Weights of a small sound classifier.
Model: 1.44M parameters, log mel input, norm batchnorm, activation relu6, depths [5, 5, 15, 5].
Training: muon at rate 0.0067, 5400 steps, batches of 256, held-out accuracy 99%.
Data: trained on read English sentences (LibriTTS-R), 15625 training examples.
Rows from block 25 of a small sound classifier, named by matrix and row number. Each number is 128 + 32 x the weight over its row's rms, rounded and kept within 0 to 255. All counts start at 0. Numbers have three digits each. After the name is the row's rms in percent of the matrix's.
Before each channel's rows are labels from the 100 clips, of 14848, where the channel reaches its highest value: "responds to" is what is common among them. Only what is clearly more common there than usual is listed. The data: read English sentences (LibriTTS-R).
# conv1: bottleneck pointwise conv (model.blocks.28.conv1.weight, 96x224x1x1), inputs 75-149

responds to: voice: female
conv1.55 094:120167124176166118100149149114172106111135134114146124118084203114158115196136213135204198196082140121150154127149168255121146143173149147117140098140210156128153136118128125138145134156147106131195129132155132150122103111136

responds to: voice: female
conv1.36 093:156121165107172089116154148184105094169058108145127156132126103147104108145120121129170141078110093150151121133255116128146113129186155159163123108114131131118163080165137128111160104138128109124146127133088173133148138103158

responds to: voice: female
conv1.56 091:120106127049150099132119082113141174131142090107079108135237116112192088177113164140137129159097108128112071119128124070128095141093127109135102136103091189138099115081180167128149127103131146157128117149125134165218096125122

responds to: voice: male
conv1.1 105:073104141123109115108122156123127094152090161213147209137127137134132139189134050147139082118053094135119146207100118084100108105166173133165191114137156087090119103113157092127068135116049128131141129141151122115205214110092

responds to: voice: female
conv1.84 101:095176118120090054099099193134113188097101090135105085166159098131149098085102065061052153139136129133136031107150208143100115131128125138130106103125117072136132142166139099149069087099154108183112179181117131133116136203119

responds to: voice: male
conv1.46 110:043110121143077150124104133142106123125103121134112137148118091115109118137168114141089100141132109126173111108120156070078103135128140188127144131121122196117165138105108098136115121105138124129133130127116085082056146166132

responds to: voice: male
conv1.57 115:057112098233116116114121150124014121145162140204120106132088156134076143130132152104128128166116189119152082129069127138158099149131131110115123168113150106164184093123107154133115095147089159134107110124126099229149128136097

responds to: voice: male
conv1.72 105:113099142119115069132138130151133110134109182127137144143140140130148152077117114101082101140070179100183129126153134108119138131119103142162097140182121131161116098100173141084102198157168171163109112130072137108163098104126

responds to: voice: female
conv1.74 089:132131116119091163104224075176082102122087118158098103078115116129180129119154125122139114141174139125146107123129107131144087108140103162133112151094120118130082130143125122142151142162118139125145172167072101125124171092110

responds to: voice: female
conv1.12 101:131100149077103151140125188122121113138137150112102076097119147073164057158177110089115152110156122151151128152138141074112155084126116175179138163115112179120091176126124115130167116126099152098163103121140100148123118112095

responds to: voice: male
conv1.28 095:133123245108116156104158146123081125133130127125128125128204145087124180166109171117116137123199138141094085138114153061125126119109128151189126142086134111123097069111151103139094148132198127113132106099128158129112172146095

responds to: voice: female
conv1.6 096:138174141121158092148123160095172069120119128119142134063086165129141127152138112102138227049069145091181100107101137159113139149192116110138126125149143105121108130118105120198118143138075130144143115103130132109107121128064

responds to: voice: female
conv1.85 097:144190146129139134171157118163125072095072113106142122097145100140131173155115149136149135118166133136150136226136137149147121096154119124108084123140113126074132029193143127093115213091138101117126180144159085098042095171133

responds to: voice: female
conv1.93 096:114145141144139217126149161056141121117105140131131124157139130105177127137119133154098088106162114123118113172151138119111087065067126140140107090114140070121129036141105126081125125105124148070125155216098126136108192200164

responds to: voice: male
conv1.61 096:140127134062103088079149119093125167143134074113162064130124143094122210086147127072064140148131217135156151158055101129128185143127129138124058085186130113144106101138129079125153154119126136109068140126113187131101158107152

responds to: voice: female
conv1.14 095:134094096100060129051105114103104099113092188111130145130194133141132132129142102095080153224161103128102108097157129127135125177111111125099130141107078084075119127117108059140189117104130139006123117120116159158091114127151

responds to: voice: female
conv1.82 108:121113134107115146131156134109125133123122162100115165123094132167124162146115140101159154095121155069088058106091142115119127127048115081147070159118138101069123220134162125178105119139147115150181157152126120124156110088112

responds to: voice: female
conv1.91 094:119139131100065183156123099115136093135115126139144119143157164161105133123151106077057129105144117109113096093132115149166152126134110055141139148158130042141163066153087083116094134132066143124144102120134167158091114117107

responds to: voice: female
conv1.11 102:110154125157089200179150142132124082145135152112156142130179137164113168106129160127112107102103132132161115200169168170127134119095149117137140140094105135146168161052166133085112107141165196135086077063129117149113104191125

responds to: voice: female
conv1.54 098:161134107137079131126071087138101190136124106117077119142122174076097158096155114174107106072111122090122138142155192074120181158123130101131122125107104130124102126136136115178118120126076181131154127125100135128063136170152

responds to: voice: female
conv1.76 107:176182136185114125125119141093120140139135134125117133118109159136122137072170145117153105179144125083093155123105097135136118144109115123130124132120066085124134142122124141125158119134135092115108141139111195119155094124097

responds to: voice: female
conv1.59 102:176171125157112195192065136103094117153132130111194133122128118119187132118115098178107082116123127129164164116112070164130127125139144086125129168083120147127160238130243104125132110141145151143158175151154092133156114089138

responds to: voice: male
conv1.7 088:124157218160111104086153142126116111200096126096121202177194138043144120135110130190130115101152127134119103097160160146127159156123113166133153122046125117094178102162114139123180123134161156094098095075150181153086135152110

responds to: voice: male
conv1.41 099:118101138101134155091147182169101121124167104090163126124100148128114166117133124114161135064107084121110157178122115146150177073109139132103126093113083069151135126161137255145100134169185154116121106097162059153085122131117

responds to: voice: female
conv1.24 092:122119099107136118137108155119140113097128149120154131142096111165144092168138130116160078134094037123135186119121164127140135074192140099125087165188132127135136112153150149119156127112099171122146146137093182103148117155112

responds to: voice: male
conv1.95 092:142164124132140117150152124143102086110185091116146126162118070118123142108147154185145151138151134144186100122130136062146137096110116145136131121143142109113148181152095150101049165133098120112112101122121161077092118084185

responds to: voice: female
conv1.23 084:119140076111113132157129116198134108161094097137093112094078141125119179174140139162108185138196124129097138109134118142117104138123137094151103145094083126073129109166126114123079130147097093152157137184123116117108120200107

responds to: voice: male
conv1.80 104:096235112087094101111105169118107123120166108113140165106116183146157134116109192134083148134095134117129120115044122134131144150136109131160115146137124114123123125134127104119089119131155141117137107135098131130135124108118

responds to: voice: female
conv1.15 097:049111103139074112140086132173126108138117124128080169128134087120150180133064151129186132135101135098092170133068173085111098144195117059101109116122153057143075090138135127098095117102101087107157132151142165136152123114164

responds to: voice: male
conv1.16 099:175142088156137112084136094219158122101105110132111244170138087107124128117137180149105115121132182141130193113139119137124093154134085131146148134123119093126145125081132083209102129128118122140131098106088115163161146172161

responds to: voice: female
conv1.52 093:187063103168180141137089125129134111132145121143146135103155132107115155088107059080082137080225146150135150093098085098102093122122120137141095107121110091093103097170138077091106147131179152125161114131109157138104069139132

responds to: voice: female
conv1.39 108:132145135149139176137157079192185134121032143107129135108118070133111129129104142088148123113111090184128022175128117155136109096076112123131143138091150144052172140127136072155140130175126153151087121101148146104095115178123

responds to: voice: female
conv1.53 097:143158071073167096133086091102150131136140150110158136116165152135114186083188056122094168182111099125076157142112123129169115184132192099144177104129175123120131128109144130153226096168105094103123116124109116099124084098118

responds to: voice: female
conv1.9 089:141112164110159161182104166152115113139149129130141116120125117139149084148136078149103091080155119117129135151192213106115104123171086170111110108081111133113075103106255068097075127097141082149152179206134131125108110109126

responds to: voice: female
conv1.94 095:109190125211092050177109169107135178126156145099133161115179099113147142182064092105114146172095103123120147098151153138090073165181133116087126140068159135121139132103087158128115130134152139087110103091130178105247110149100

responds to: voice: female
conv1.19 099:123197052076106073101147205110073126138100217165127128111138071118125158107110104113103123183161138096103166164185131101160064106164164106119128120132132105210134190199136138094110100100153126129128131130127093111171131101100

responds to: voice: male
conv1.10 099:153115107162153112134139059115086109128128073105190049128152196110114110128125129094088138110093143158184117086074132129135170113099135249161122096127085139108121099176148098164135132106042053145116124122126121084097159122127

responds to: voice: male
conv1.70 103:255163129114128122129109099068143082109077116111119112165171116155165156103158139155101102123127109137103106117098106086172145122138119134094112074139125127161136112097076174132089088133112142137138176131136177117166099041147

responds to: voice: female
conv1.8 099:057134157146124215093043185125006124154126144069140147119141087123118122146135185111135132154206126112173161075134112124070131113160163125175143157146111140105143102157133069115154169106144134143162187149121103133119127173123

responds to: voice: female
conv1.78 095:131104130090075116144142214061255123091089171104095122120137119151116152070163103091146103122126112086121204156146126030115118195195160074133156093131119160155173182132132117122134093116162131129116135114136151150097130102135

responds to: voice: female
conv1.67 099:062110086083146075140174154146103060169116098107108121132131133138082179149117034164162168139133109118166143108173217115092114084152126128150096127100130069124149127211150167132121130110145080159155150084113099143128116111166

responds to: voice: female
conv1.25 095:111116155110195150121128177102207119112072109144109125146080103135172135112129135156161157156124145146113168094077097153143198116103083119149112125102119049140098157127162138141144080083172158179119125126131125147056076121158

responds to: voice: male
conv1.33 099:108106135170189115115158106046151134140175128138116148143119154135105189067121154140111133114118142111170169120118169129118147197157110147127144139191124130116131180137116132137168127077156192170139127118188082143116115117123

responds to: voice: female
conv1.17 105:153118119212118120113170089153108168112176165123130075127163088119114139125142111137123126119129159172090085123172131126144123146130150123137090161087151172113144101094099159109121086112165125184137132103116164121170113176140

responds to: voice: female
conv1.92 094:116096143154220113123151128106177170130125088157158097142157099125179108153108133114134137172135180170167051114148117139116156179123126135129133137140145130039131162142120148171121151183062128143057091128135141066072099135139

responds to: voice: male
conv1.68 100:103173043124124163119197173095109130158140116109104155124095104178151096134111185116077121103107134104150098089159150101124086147099125108138178137163155127133140222157134136141120092107114158114140141091120131091136124122139

responds to: voice: male
conv1.89 106:151120124108194147132085088158084103066164113173182122152109148104111115087144138117115138096101142110175116135152171153090171114147130153114102122146116111087131114154121138168119111121091042138105115101137121091130128152142

responds to: voice: female
conv1.5 096:213118102109118076189135166104153156173048098099105082121173135165118122129154107140123188123088173138143140156159108114128133153079126112129167108100125161115244174165108157125066127129117094115063127134095116074146122153120

responds to: voice: female
conv1.83 091:130177192138102135131104183083130103102096093117133165133119147136135126109115091169131153078110082152107090151112130140114156133111140084114109091089146138104156113155073100124131121106137099131105181200131129162177158135115

responds to: voice: female
conv1.60 096:108189146081121155147113110189139160128080110094133099115120152121117163168115140108099106162173112156111147082076137087152142165129138167119163098114205109105165108145178160219124128141118118166151192227113112081173132097063

responds to: voice: male
conv1.65 130:109121242145157137128117110117137129139128135125160107122119125111102137128125108197139148127127148141152138132131139136149125146143131126146137092204190125128121108119112081194135138136125186125100118132191198119131134151146

responds to: voice: male
conv1.58 097:084104131127081069167130128134141122194053123115124133156108115179040161153084112149112151071120174105127151081150077096100144167137127086162145193097125111183084190126121126128134138084094131124117123174100094139143104036097

responds to: voice: female
conv1.86 097:129128135178131136121136082139112176143129139098128183118171151088111109160079130128150099194156117135146154080114172094127174091115136143127144133139128086109178085174123044148179081117063128210152125106156173100158135194131

responds to: voice: female
conv1.2 097:171111117144084132123123129064060100144085130139076122101213255148108159126141118148072093160154091112098061093174173124164171143135141097128144149099058116101132094118137111111147106109068112187096159140134110137165100108114

responds to: voice: female
conv1.37 100:162102180121146143146118093123150118101105172114112130141157147134133103111049124121053130136148166151101064184184082128101170123126103076128089131043107157166141115114118089125169121083148132129197120126103186234093098106111

responds to: voice: male
conv1.66 108:131179119107149119142092123063116114154074103079148156171073122150129125123169132122082130142111126170141119126071053107173107038110139081176095097104149123144140156170123137087119167084086155067112184144124154121201115123119

responds to: voice: female
conv1.48 101:175146106072149151107126111117178099073164133052140099109111165110122145118162137125073145142156099171087118134096143136142116098089081064146096077160100138171170128139131094154078095148116155112175138158083137097110132129076

responds to: voice: female
conv1.79 099:086129123108151153151128125145144194100134138156144063137126090135135070151150168101109134102135112128181184163187134121126113075212178128085137096124119132119192135209096074066125137126125158161138162175132104139112102141100

responds to: voice: male
conv1.26 106:113073132162128156196211104138127106162107145053139134130163126127136119121109131124067162148152099120191108096158075140113113145096113124172112164100105129128114168177154066124108094222110181187120080068112102083124117164150

responds to: voice: female; the word "said"
conv1.64 104:105129121100166112078118091094240189120130136104150115143255117130173114140123212131080167159132147099156087120118108105111220173132105053123179075127111120089120117060144119111128126145090130124139132134111164038075118102131

responds to: voice: female
conv1.73 101:122121147134171115102143145075164129146132129039107120158091125139179089092124120115117154095098137065161141178119130174132048167140182120147102068149140107134113116118104150144132127137092110114110135115093082133115099122102

responds to: voice: female
conv1.31 099:091128081062134167140129159114118108142092208142147109117078069132130178124115132130167164129118112156092189131158120129158167201170179125129112126152094121103119107100100110186191111131181137195125067125140111145119133107162

responds to: voice: female
conv1.38 108:197152127112134177094113065078115110128132114161137189153123165108147133093153129130202160067160133143125121123133077121155129121142127119121116125124086164125165120127119093125096110094134124134161121108105089117112132127168

responds to: voice: female
conv1.88 099:171149140128102099093173087151172110135098140205120111126084156139077167074129156141169162101123138134067185156145146149123166134190173081139158165097056064127133111119081129128134121236115131136145128070118133140177140151119

responds to: voice: male
conv1.63 101:138084151137138149157115134174188147128060074148137093166105144121073105119184122161129136076099063077000170114181121126105106182034094143086205131128119121133095104158139214148129180090125150130149141131144136123130105101197

responds to: voice: male
conv1.13 116:101063138187143107082150110170136116157091097122059078130132123091121115142144101151046132086149132125068118125145131135140140146146134128124157135115104104105131093164090099133160128124089169155113129140084054123123125139107

responds to: voice: female
conv1.51 103:144099143117117151110124156151145140139089167117124235122082129116143174123095124135177123120162153145121191088142123093129121173255126119132166152095122120138088129131079075129168103122097107166161113158104123117140139110157

responds to: voice: female
conv1.43 090:132074184122187102123137113136104108141075098123104161129217114124169103090065190107153132158144186157165126145171117111155065201108124114115085134117153145090117074079115117136096116160085102214136106129122132055144066127108

responds to: voice: female
conv1.49 104:156067138143097089127079164108136133076097189123060137134102141129123125110080088114173109119054158130132117050122108147109088097129089136122132139124066153118146165162119133098149149121149091094110109112138123122231098104149

responds to: voice: female
conv1.45 099:089195133174081089150133074112179132144092133141158128124117091162056137107151138137171174142132112089193191148156140107092126160199191081118172032075102057146150168142128132135149134152148092127099105124175117086122135100149