A small sound classifier, trained from scratch: activation relu6, depths [5, 5, 15, 5].
Rows from block 16 of a small sound classifier, named by matrix and row number. Each number is 128 + 32 x the weight over its row's rms, rounded and kept within 0 to 255. All counts start at 0. Numbers have three digits each.
After each channel's rows are labels from the 100 clips, of 14848, where the channel reaches its highest value: "top examples" is what is common among them; "peak in band" is the frequency band that holds the peak. Only what is clearly more common there than usual is listed. The data: read English sentences (LibriTTS-R). In brackets: how many of the 100, against the usual share in percent.
# conv1: bottleneck pointwise conv (model.blocks.18.conv1.weight, 96x240x1x1), inputs 120-239

conv1.6:089149142101139133129088127137124137106180120138132097183045099123075130110109128159140129154209136211105108138106139105220103137068212144120155220136133192044128157078154146116116151125079105135111109067147106112121119142126054179076128167175113134165103113129174145102150190115122125153143085125113106148102101115097134176136132151162128134129135120161118121
top examples: voice: male (91 vs 47.7)
peak in band: 1000 to 2000 Hz (50 vs 12.5)

conv1.84:154125140109068127095070160110060131152141143124086107195120152139105069128119127139128146146107128132120091132118125162100149116089229131108114152115162174092100134088106098095126105128208145123124122134133101132143130091176116153123084138091096138098135057135125153100218109119068138129189158147127098034154084069106088127156147098130173168139123133144119113
top examples: voice: male (100 vs 47.7)
peak in band: 0 to 250 Hz (100 vs 12.5)

conv1.55:143122141043086134166234126144131141113173097136157077137136080161212129114108120220181133136145134128137108175119145173109156143098130096121194095100142128118186127176150169143085096023138147109057144128107126157133196115081133133084119141110144176137112125142135099133109156151102193188198126146073114136102145136131121120119126146084122161111124114135129109
top examples: voice: female (92 vs 52.3)
peak in band: 500 to 1000 Hz (86 vs 12.5)

conv1.70:165060099128104124160110108107125136069086109093174121133129094116134161091101106143143123123089171097101129112092184189076193146125129142112232085179112099168104107109133121131178129191079117130120117122139164134104115139131104085131077102131173210142133115120125113115137096139149103181119177167175157102109150115188129097108121115115158090108137121132144144
top examples: voice: male (98 vs 47.7)
peak in band: 250 to 500 Hz (93 vs 12.5)

conv1.10:112135103129117115149162089125078181132102120153117047118122103160117104234134200128146108108082144159123163139144140088069164125194126114137124124136155084044134103144147119180208130087158113213086122137108108213172141143065167134112102119117132121115127098114136096125122119159058116063100147177079149145102131071167075137171134126137175135109121132155076146
top examples: voice: male (100 vs 47.7)
peak in band: 250 to 500 Hz (100 vs 12.5)

conv1.72:127127145132103110103149100141107107197166138135098118117126128144098123191121134126131143137064128122123138100112112136129139122110137117123124100119150135097148133150085181105130122089146124166120156117086086108082163125118119104178124121106084134131104187130112164195146135213114112133107127135159138118164142129132142146106120110144109136109112154140114161
top examples: voice: male (98 vs 47.7)
peak in band: 4000 to 8000 Hz (70 vs 25)

conv1.31:093142117144138147081117104116113131120142100134118112136146115160146147114105151142092179163087114146179097124185086129149135147174082094074146155131135081113098127100130086144142138131083152183045153149190080161096166142161161111131094128171125160092127111154109122133116106097130161134091126054030145137133068120108092152108119144109113178116146140160151179
top examples: voice: male (98 vs 47.7)
peak in band: 0 to 250 Hz (100 vs 12.5)

conv1.56:067120087082095103113129145133088122104116083113106089094082151129168110129113113129138161112116176125136093142115110182133051108142138128105109136179139138114124115199125145132127098178166157161117124134122162097166128083104155162142112125114199082147117126069117095132121130140096118102098126071148119145099160177104151164118102118122147138134125155120127122
top examples: voice: male (85 vs 47.7)
peak in band: 250 to 500 Hz (54 vs 12.5)

conv1.46:102065132159120151144150110133031153149076125111142115128116188117074130095138106140120108080152130106137076136146137128075133170115112148130142128169116116100062141110162122148125111160130102141125124096149148134169126126108119118171129117105088107132155116086134127157148109129112127130124125141149081119107124132164014135127096150126146142138154140130156121
top examples: voice: male (93 vs 47.7)
peak in band: 4000 to 8000 Hz (97 vs 25)

conv1.51:228112139068151124201144126093092112142203143116129104123095161106077146107137114071108129092177121117117091117148176125126084127125165134104164119148148142167123100164191141227143115111109071071134108144121130121119144142117121128132105150179143143150094131123108111151146112202112126099134090104150145134125121109153131109061118118153122090071093069054127134
top examples: voice: male (95 vs 47.7)
peak in band: 4000 to 8000 Hz (94 vs 25)

conv1.2:117103094130125106112055133145125145179167163194071109114097137087192166130075102150085114140151142104118147112168139135086121129011119131117157098157092130131123153082130143148110144204095127152138121166064122144155131116117102147242158117146142155127137157069128148163168152146191112110155140130172123110160132128140096130160121092139092209106095125130129146
top examples: voice: male (93 vs 47.7)
peak in band: 4000 to 8000 Hz (88 vs 25)

conv1.35:114206119160154138156147167124116131136060110170158174059105145134144130160076123113160078051080079139116124139115188137128100153206143108137111103144149209071127131108121090099146114087115086120111046130188132163122198127126131107161138123175169089129131120145145129133153109135122157196109123125171184109156171129137154165123094128099113144128127182148155115
top examples: voice: male (76 vs 47.7)
peak in band: 250 to 500 Hz (56 vs 12.5)

conv1.12:081110135111105121120124143125101099073134118101148107119148180134131091097166106114141151030098126129137104123189155102107131159199175074069127113139117190154172116114171205094128134050045128117155097138125088139123137136115109152181123139164089101132109113133159125139099143140143139159120077125188156155091149125157085064079124143136111135144170121113151124
top examples: voice: male (85 vs 47.7)
peak in band: 0 to 250 Hz (77 vs 12.5)

conv1.5:127181130103108120114126095122168122171076119157163114143066098096160167101122114127108172084099130131077138116118125073095157121110166115148110161159116157148126113149143070138121130109123141091089115163115134123143203105124114168125098131142129139104122131188118104210124124128128127135116123162167139175143150091176176156110164155112130102130141098163137092
top examples: voice: male (87 vs 47.7)
peak in band: 4000 to 8000 Hz (87 vs 25)

conv1.24:050136131150203080124125071094149127168090099132134126085116127076155083155112155174162148112074137122132159129101124121172061178114116080140109088116152105111158129104083114096156130239164097158148122111098126118107132133159157089118086164134104152112143155131148143096134169126186137113104132116128085114107133123150144050146114148130111108125106129123114138
top examples: voice: male (100 vs 47.7)
peak in band: 0 to 250 Hz (100 vs 12.5)

conv1.93:099068129162100143128114102119130206139113119123142146131103100117147111128122115187157145199117140106129145097106131076145039097141096126138158182149166094156154128125139078131101158122212105119162118111129137104107146128119092176096115140120144136132128142100135106151154132158123084095154113171132107149167122133171219124087132147119144110158174160061126175
top examples: voice: male (100 vs 47.7)
peak in band: 0 to 250 Hz (100 vs 12.5)

conv1.18:121170128160096138196092119151115140143099203153144111149152097103148144130124138100162087111087122140165130074123127125129159104107092191160109150148119138064132139107186162084053131133170062114151130158124129155199171159119122111096103114134085141045170148135143224118146134142135081084125129132196082109150138130144125115112072096104109087127113111141131153
top examples: voice: male (100 vs 47.7)
peak in band: 0 to 250 Hz (100 vs 12.5)

conv1.15:115187131084161117221140114125129117089089142127131101097114126134133095144128136131089096116128129133093099125149131140132108106100149147087127154113114131128112146061186139106062124117091167128123113127101142094148137143119089135074158116142110145172134130150127111052130142093107079087094127151155175123159098113106166100172133124119115100154131113110083147
top examples: voice: female (99 vs 52.3)
peak in band: 4000 to 8000 Hz (98 vs 25)

conv1.27:086151078147120182120126163135111142108066137124106147134127130136153162195161139130101129094096090145157131121100111171085205058150128106176137062106101184150115123057150142159153138124145115129142074108129118134131105152099107134096126139130131113125153103125138127137156146089135088164152123103097177135137123089161140159129120121126150149130161114195111123
top examples: voice: male (100 vs 47.7)
peak in band: 250 to 500 Hz (58 vs 12.5); 1000 to 2000 Hz (33 vs 12.5)

conv1.53:146130125148090114151153111142136140085146149178106081105083111165102116169122138107166162115130121137091138120132100168152151112114108105149114130127116061151118118193165154107143147213128113140159189143112114132187040121154132105239120121124140096131111125117116181094113111119177122129088132096195126120118099143087112103124139117165111066136115107090116132
top examples: voice: male (90 vs 47.7)
peak in band: 0 to 250 Hz (41 vs 12.5)

conv1.40:157123155083157114151117194108131133120141074129134120138118128138105153101124164124104136190182119165150167146128159206142094090138147135123134180105123090018115154067139089137127136215143117097146253114160170108108146137121129147122138108122133182165146137150151116138138125134124156113157173077125136132075078198129112121117101086127108216127128156067077120
top examples: voice: male (100 vs 47.7)
peak in band: 250 to 500 Hz (99 vs 12.5)

conv1.91:164176111126121132145069163111115106162149118120138135160109138113142132106127110044150118136144104114188078116163099099120200140130130144145115046115122134139116060114103102166155114110081145128126097147136114122139135145201146122078157122148204133085106088135151094119117070134120168159130097085128107127176122147130096187073129125104141126124140135222116108
top examples: voice: male (94 vs 47.7)
peak in band: 250 to 500 Hz (87 vs 12.5)

conv1.83:176173092131142121124114120098143120149120108100124100102149053128127141128108141121165155163104128155129134151111180115144133096159152154095148194125131130102167127133121120148109165096157152144209144104168112124126214124100120169138140119156149109130120140123127126163124121123083120130121108147161126100139109146112116093126151115177144165151132125147141121
top examples: voice: male (86 vs 47.7)
peak in band: 4000 to 8000 Hz (75 vs 25)

conv1.54:099189105090152145120136134110104099124165124106111130160087099152069147055165129091119109127108038120131105117175123130130097103121119128071110155171108121175159135140109180133150104044133095100089123137139088124161155114134138091137115128096148028141138089118110130168123033143196101111115119148087080144141138125154118220047067102116079064131165142143115106
top examples: voice: male (96 vs 47.7)
peak in band: 4000 to 8000 Hz (84 vs 25)

conv1.37:164208122139122167143112125153161118100142071164133045103145131191159131251144117100165133123065123146140132129138126122100191121205177102145097096136127100125074090106100129134133176085135125168123121167131091138115111122170119130077138116110094146122109123129102116119131094142134130130145088091123106104132167078139061219178180157141171137164133105177081100
top examples: voice: male (74 vs 47.7)
peak in band: 250 to 500 Hz (73 vs 12.5)

conv1.82:136167148233091091124146079153124128130138096144137144141119111117167130188140141067136181199127097151082176154149139137105070148126191120162084223186169123130054125143160103027135137114106152147093059123117127138149136137132194122105134117149142155133121125148119135099125129144136167082106111092139162105143136100125087124140131175127157106116107125144162121
top examples: voice: male (93 vs 47.7)
peak in band: 250 to 500 Hz (90 vs 12.5)

conv1.49:173130121143187156127148134142123094117149109109128095105152138152073112171144113098095147154121142147177163161168180144123128163192148159069200137121131094071106154106166094141122095103086132127163084164152105125116150134136112137186110116144146165197098133093149167134137170110182111110143083127147126141136115165131140141125117119187140123150159164105112078
top examples: voice: male (98 vs 47.7)
peak in band: 0 to 250 Hz (92 vs 12.5)

conv1.48:207076143095124168204093124141152093146100100157123144164152118129119141115180156121100094126102105118100156103141095061097133161124148144187068119121149132137090113101143112180157116115106100107128129089142112126126090180128127074079114132116138182126100184181156086119117105095120143119116121121104157140147135121165080139130147125135135121110138145158087125
top examples: voice: female (91 vs 52.3)
peak in band: 4000 to 8000 Hz (92 vs 25)

conv1.57:137128121150106140120138086105110087062184112141147110116085198130137137128138126115129126153145135169123116133183152162125142153180125051110104111077174091106147148090135204120132089191101119144138140179142122132118109119154145144143131179132152147144166091117174143087149151123177078133134118132105116107151164177158082145076086136167151104127163143111184130
top examples: voice: female (99 vs 52.3)
peak in band: 0 to 250 Hz (98 vs 12.5)

conv1.52:077080139192107121136116128121127192161104117146078130192133141109086162100117121116137140122135101106202118145142093117106127164136121157095166097121098114070121150109128109144089101141060147044151127164146157212147103132142078146135135131124162114119113106122128118073166150100163111154134134069118136116115144149088122118126119128123088111096120139123119133
top examples: voice: female (96 vs 52.3)
peak in band: 0 to 250 Hz (100 vs 12.5)

conv1.26:112137110102116112160067111122113126151131131111153126150184127119146124145079151134155134126075100154131174096088177165131105103131118077120128121108091153138149097110149162172160137212137100129120135126169110102053213088109133156157098119109135147155139085115128119171075139169087129109194071176123125123148130154102142093146103134164126156102113123094150161
top examples: voice: male (98 vs 47.7)
peak in band: 4000 to 8000 Hz (100 vs 25)

conv1.8:131181151127120146099154153142124113116060156166124149090102113125079102159137151098102102152095148080158110165176092145124136143077184147144084074115118126112159107134148107130064121118103156105074114155125121143137107184085108117113094092104090158121125153154142173140105121135095100086065111124144152098116122114099081127135150132114072126120112087140135114
top examples: voice: male (77 vs 47.7)
peak in band: 0 to 250 Hz (80 vs 12.5)

conv1.32:116104128083131144145123116134115123144111143145118167094103122112117133150123071177113176141130114106117132125128078069103137099093108194134103158113142133103100188115114120124081106138194098135151126078161204094112170162082119124129095121142130124125159153168152159119150149110137109128134080158115158146103112113152154139121086137148089131159139150078115169
top examples: voice: male (100 vs 47.7)
peak in band: 0 to 250 Hz (100 vs 12.5)

conv1.80:131156133145109104142141161108128118084131154160142120105142173141206135115133162067136104140112128112192138154126145163114029106100110129135122134131185139114165128109188075182133200156185098128149120091153123133150099108090129132157131181097122147150111091110121186061146142129140113187122125093088148125129155189145104137139144149182117144149148122100147116
top examples: voice: male (92 vs 47.7)
peak in band: 0 to 250 Hz (88 vs 12.5)

conv1.36:141118127104077132093109112131105134073104132114095116108128116116130109134171117097115073134110122114150094160135085097135128125117123255170162161119132107133123092136145167129119119091099098107145082081146116119182159138096094104174110135120113113118089145087144152151125116138135110103130151127126106126141107131117179131185125122101125114139093133105107101
top examples: voice: male (94 vs 47.7)
peak in band: 4000 to 8000 Hz (94 vs 25)

conv1.17:187123120113120080108157080119112109146107157112124147130148119159131073176101147126082085126140150121131145128121170103135149183133132084162164075110092108131112200135101142114147125136128057104134138076162094170110121102122126179104142152129110149133156157123153150093129112112110159059120117117096136133054111156111114125110146090138152152123118124151088125
top examples: voice: female (100 vs 52.3)
peak in band: 0 to 250 Hz (100 vs 12.5)

conv1.86:120124157098172113130137119134172093139083156126145137128170128129107171088128147146140115171129111113123134126176147120145135145141168068147081148119092167124097132113118124133127135115053090097143141097117143155147114129215115096118143110092127144131188090129122124105125114126132152130161136087159133132115128151122147099139129131168125099122133047100149084
top examples: voice: male (99 vs 47.7)
peak in band: 0 to 250 Hz (100 vs 12.5)

conv1.61:109122132096036124124082103136110135244075147110137150151122171113167213073129149119182055084178187105113123112135166114143151092131115149139170127063098139120120143107100105118126125143092132112188038047133114119120225130113116106163133108164192107135094120116175141128138155142124146144148139151100073143138137132100122138114104113144158137126096136175188129
top examples: voice: male (100 vs 47.7)
peak in band: 4000 to 8000 Hz (100 vs 25)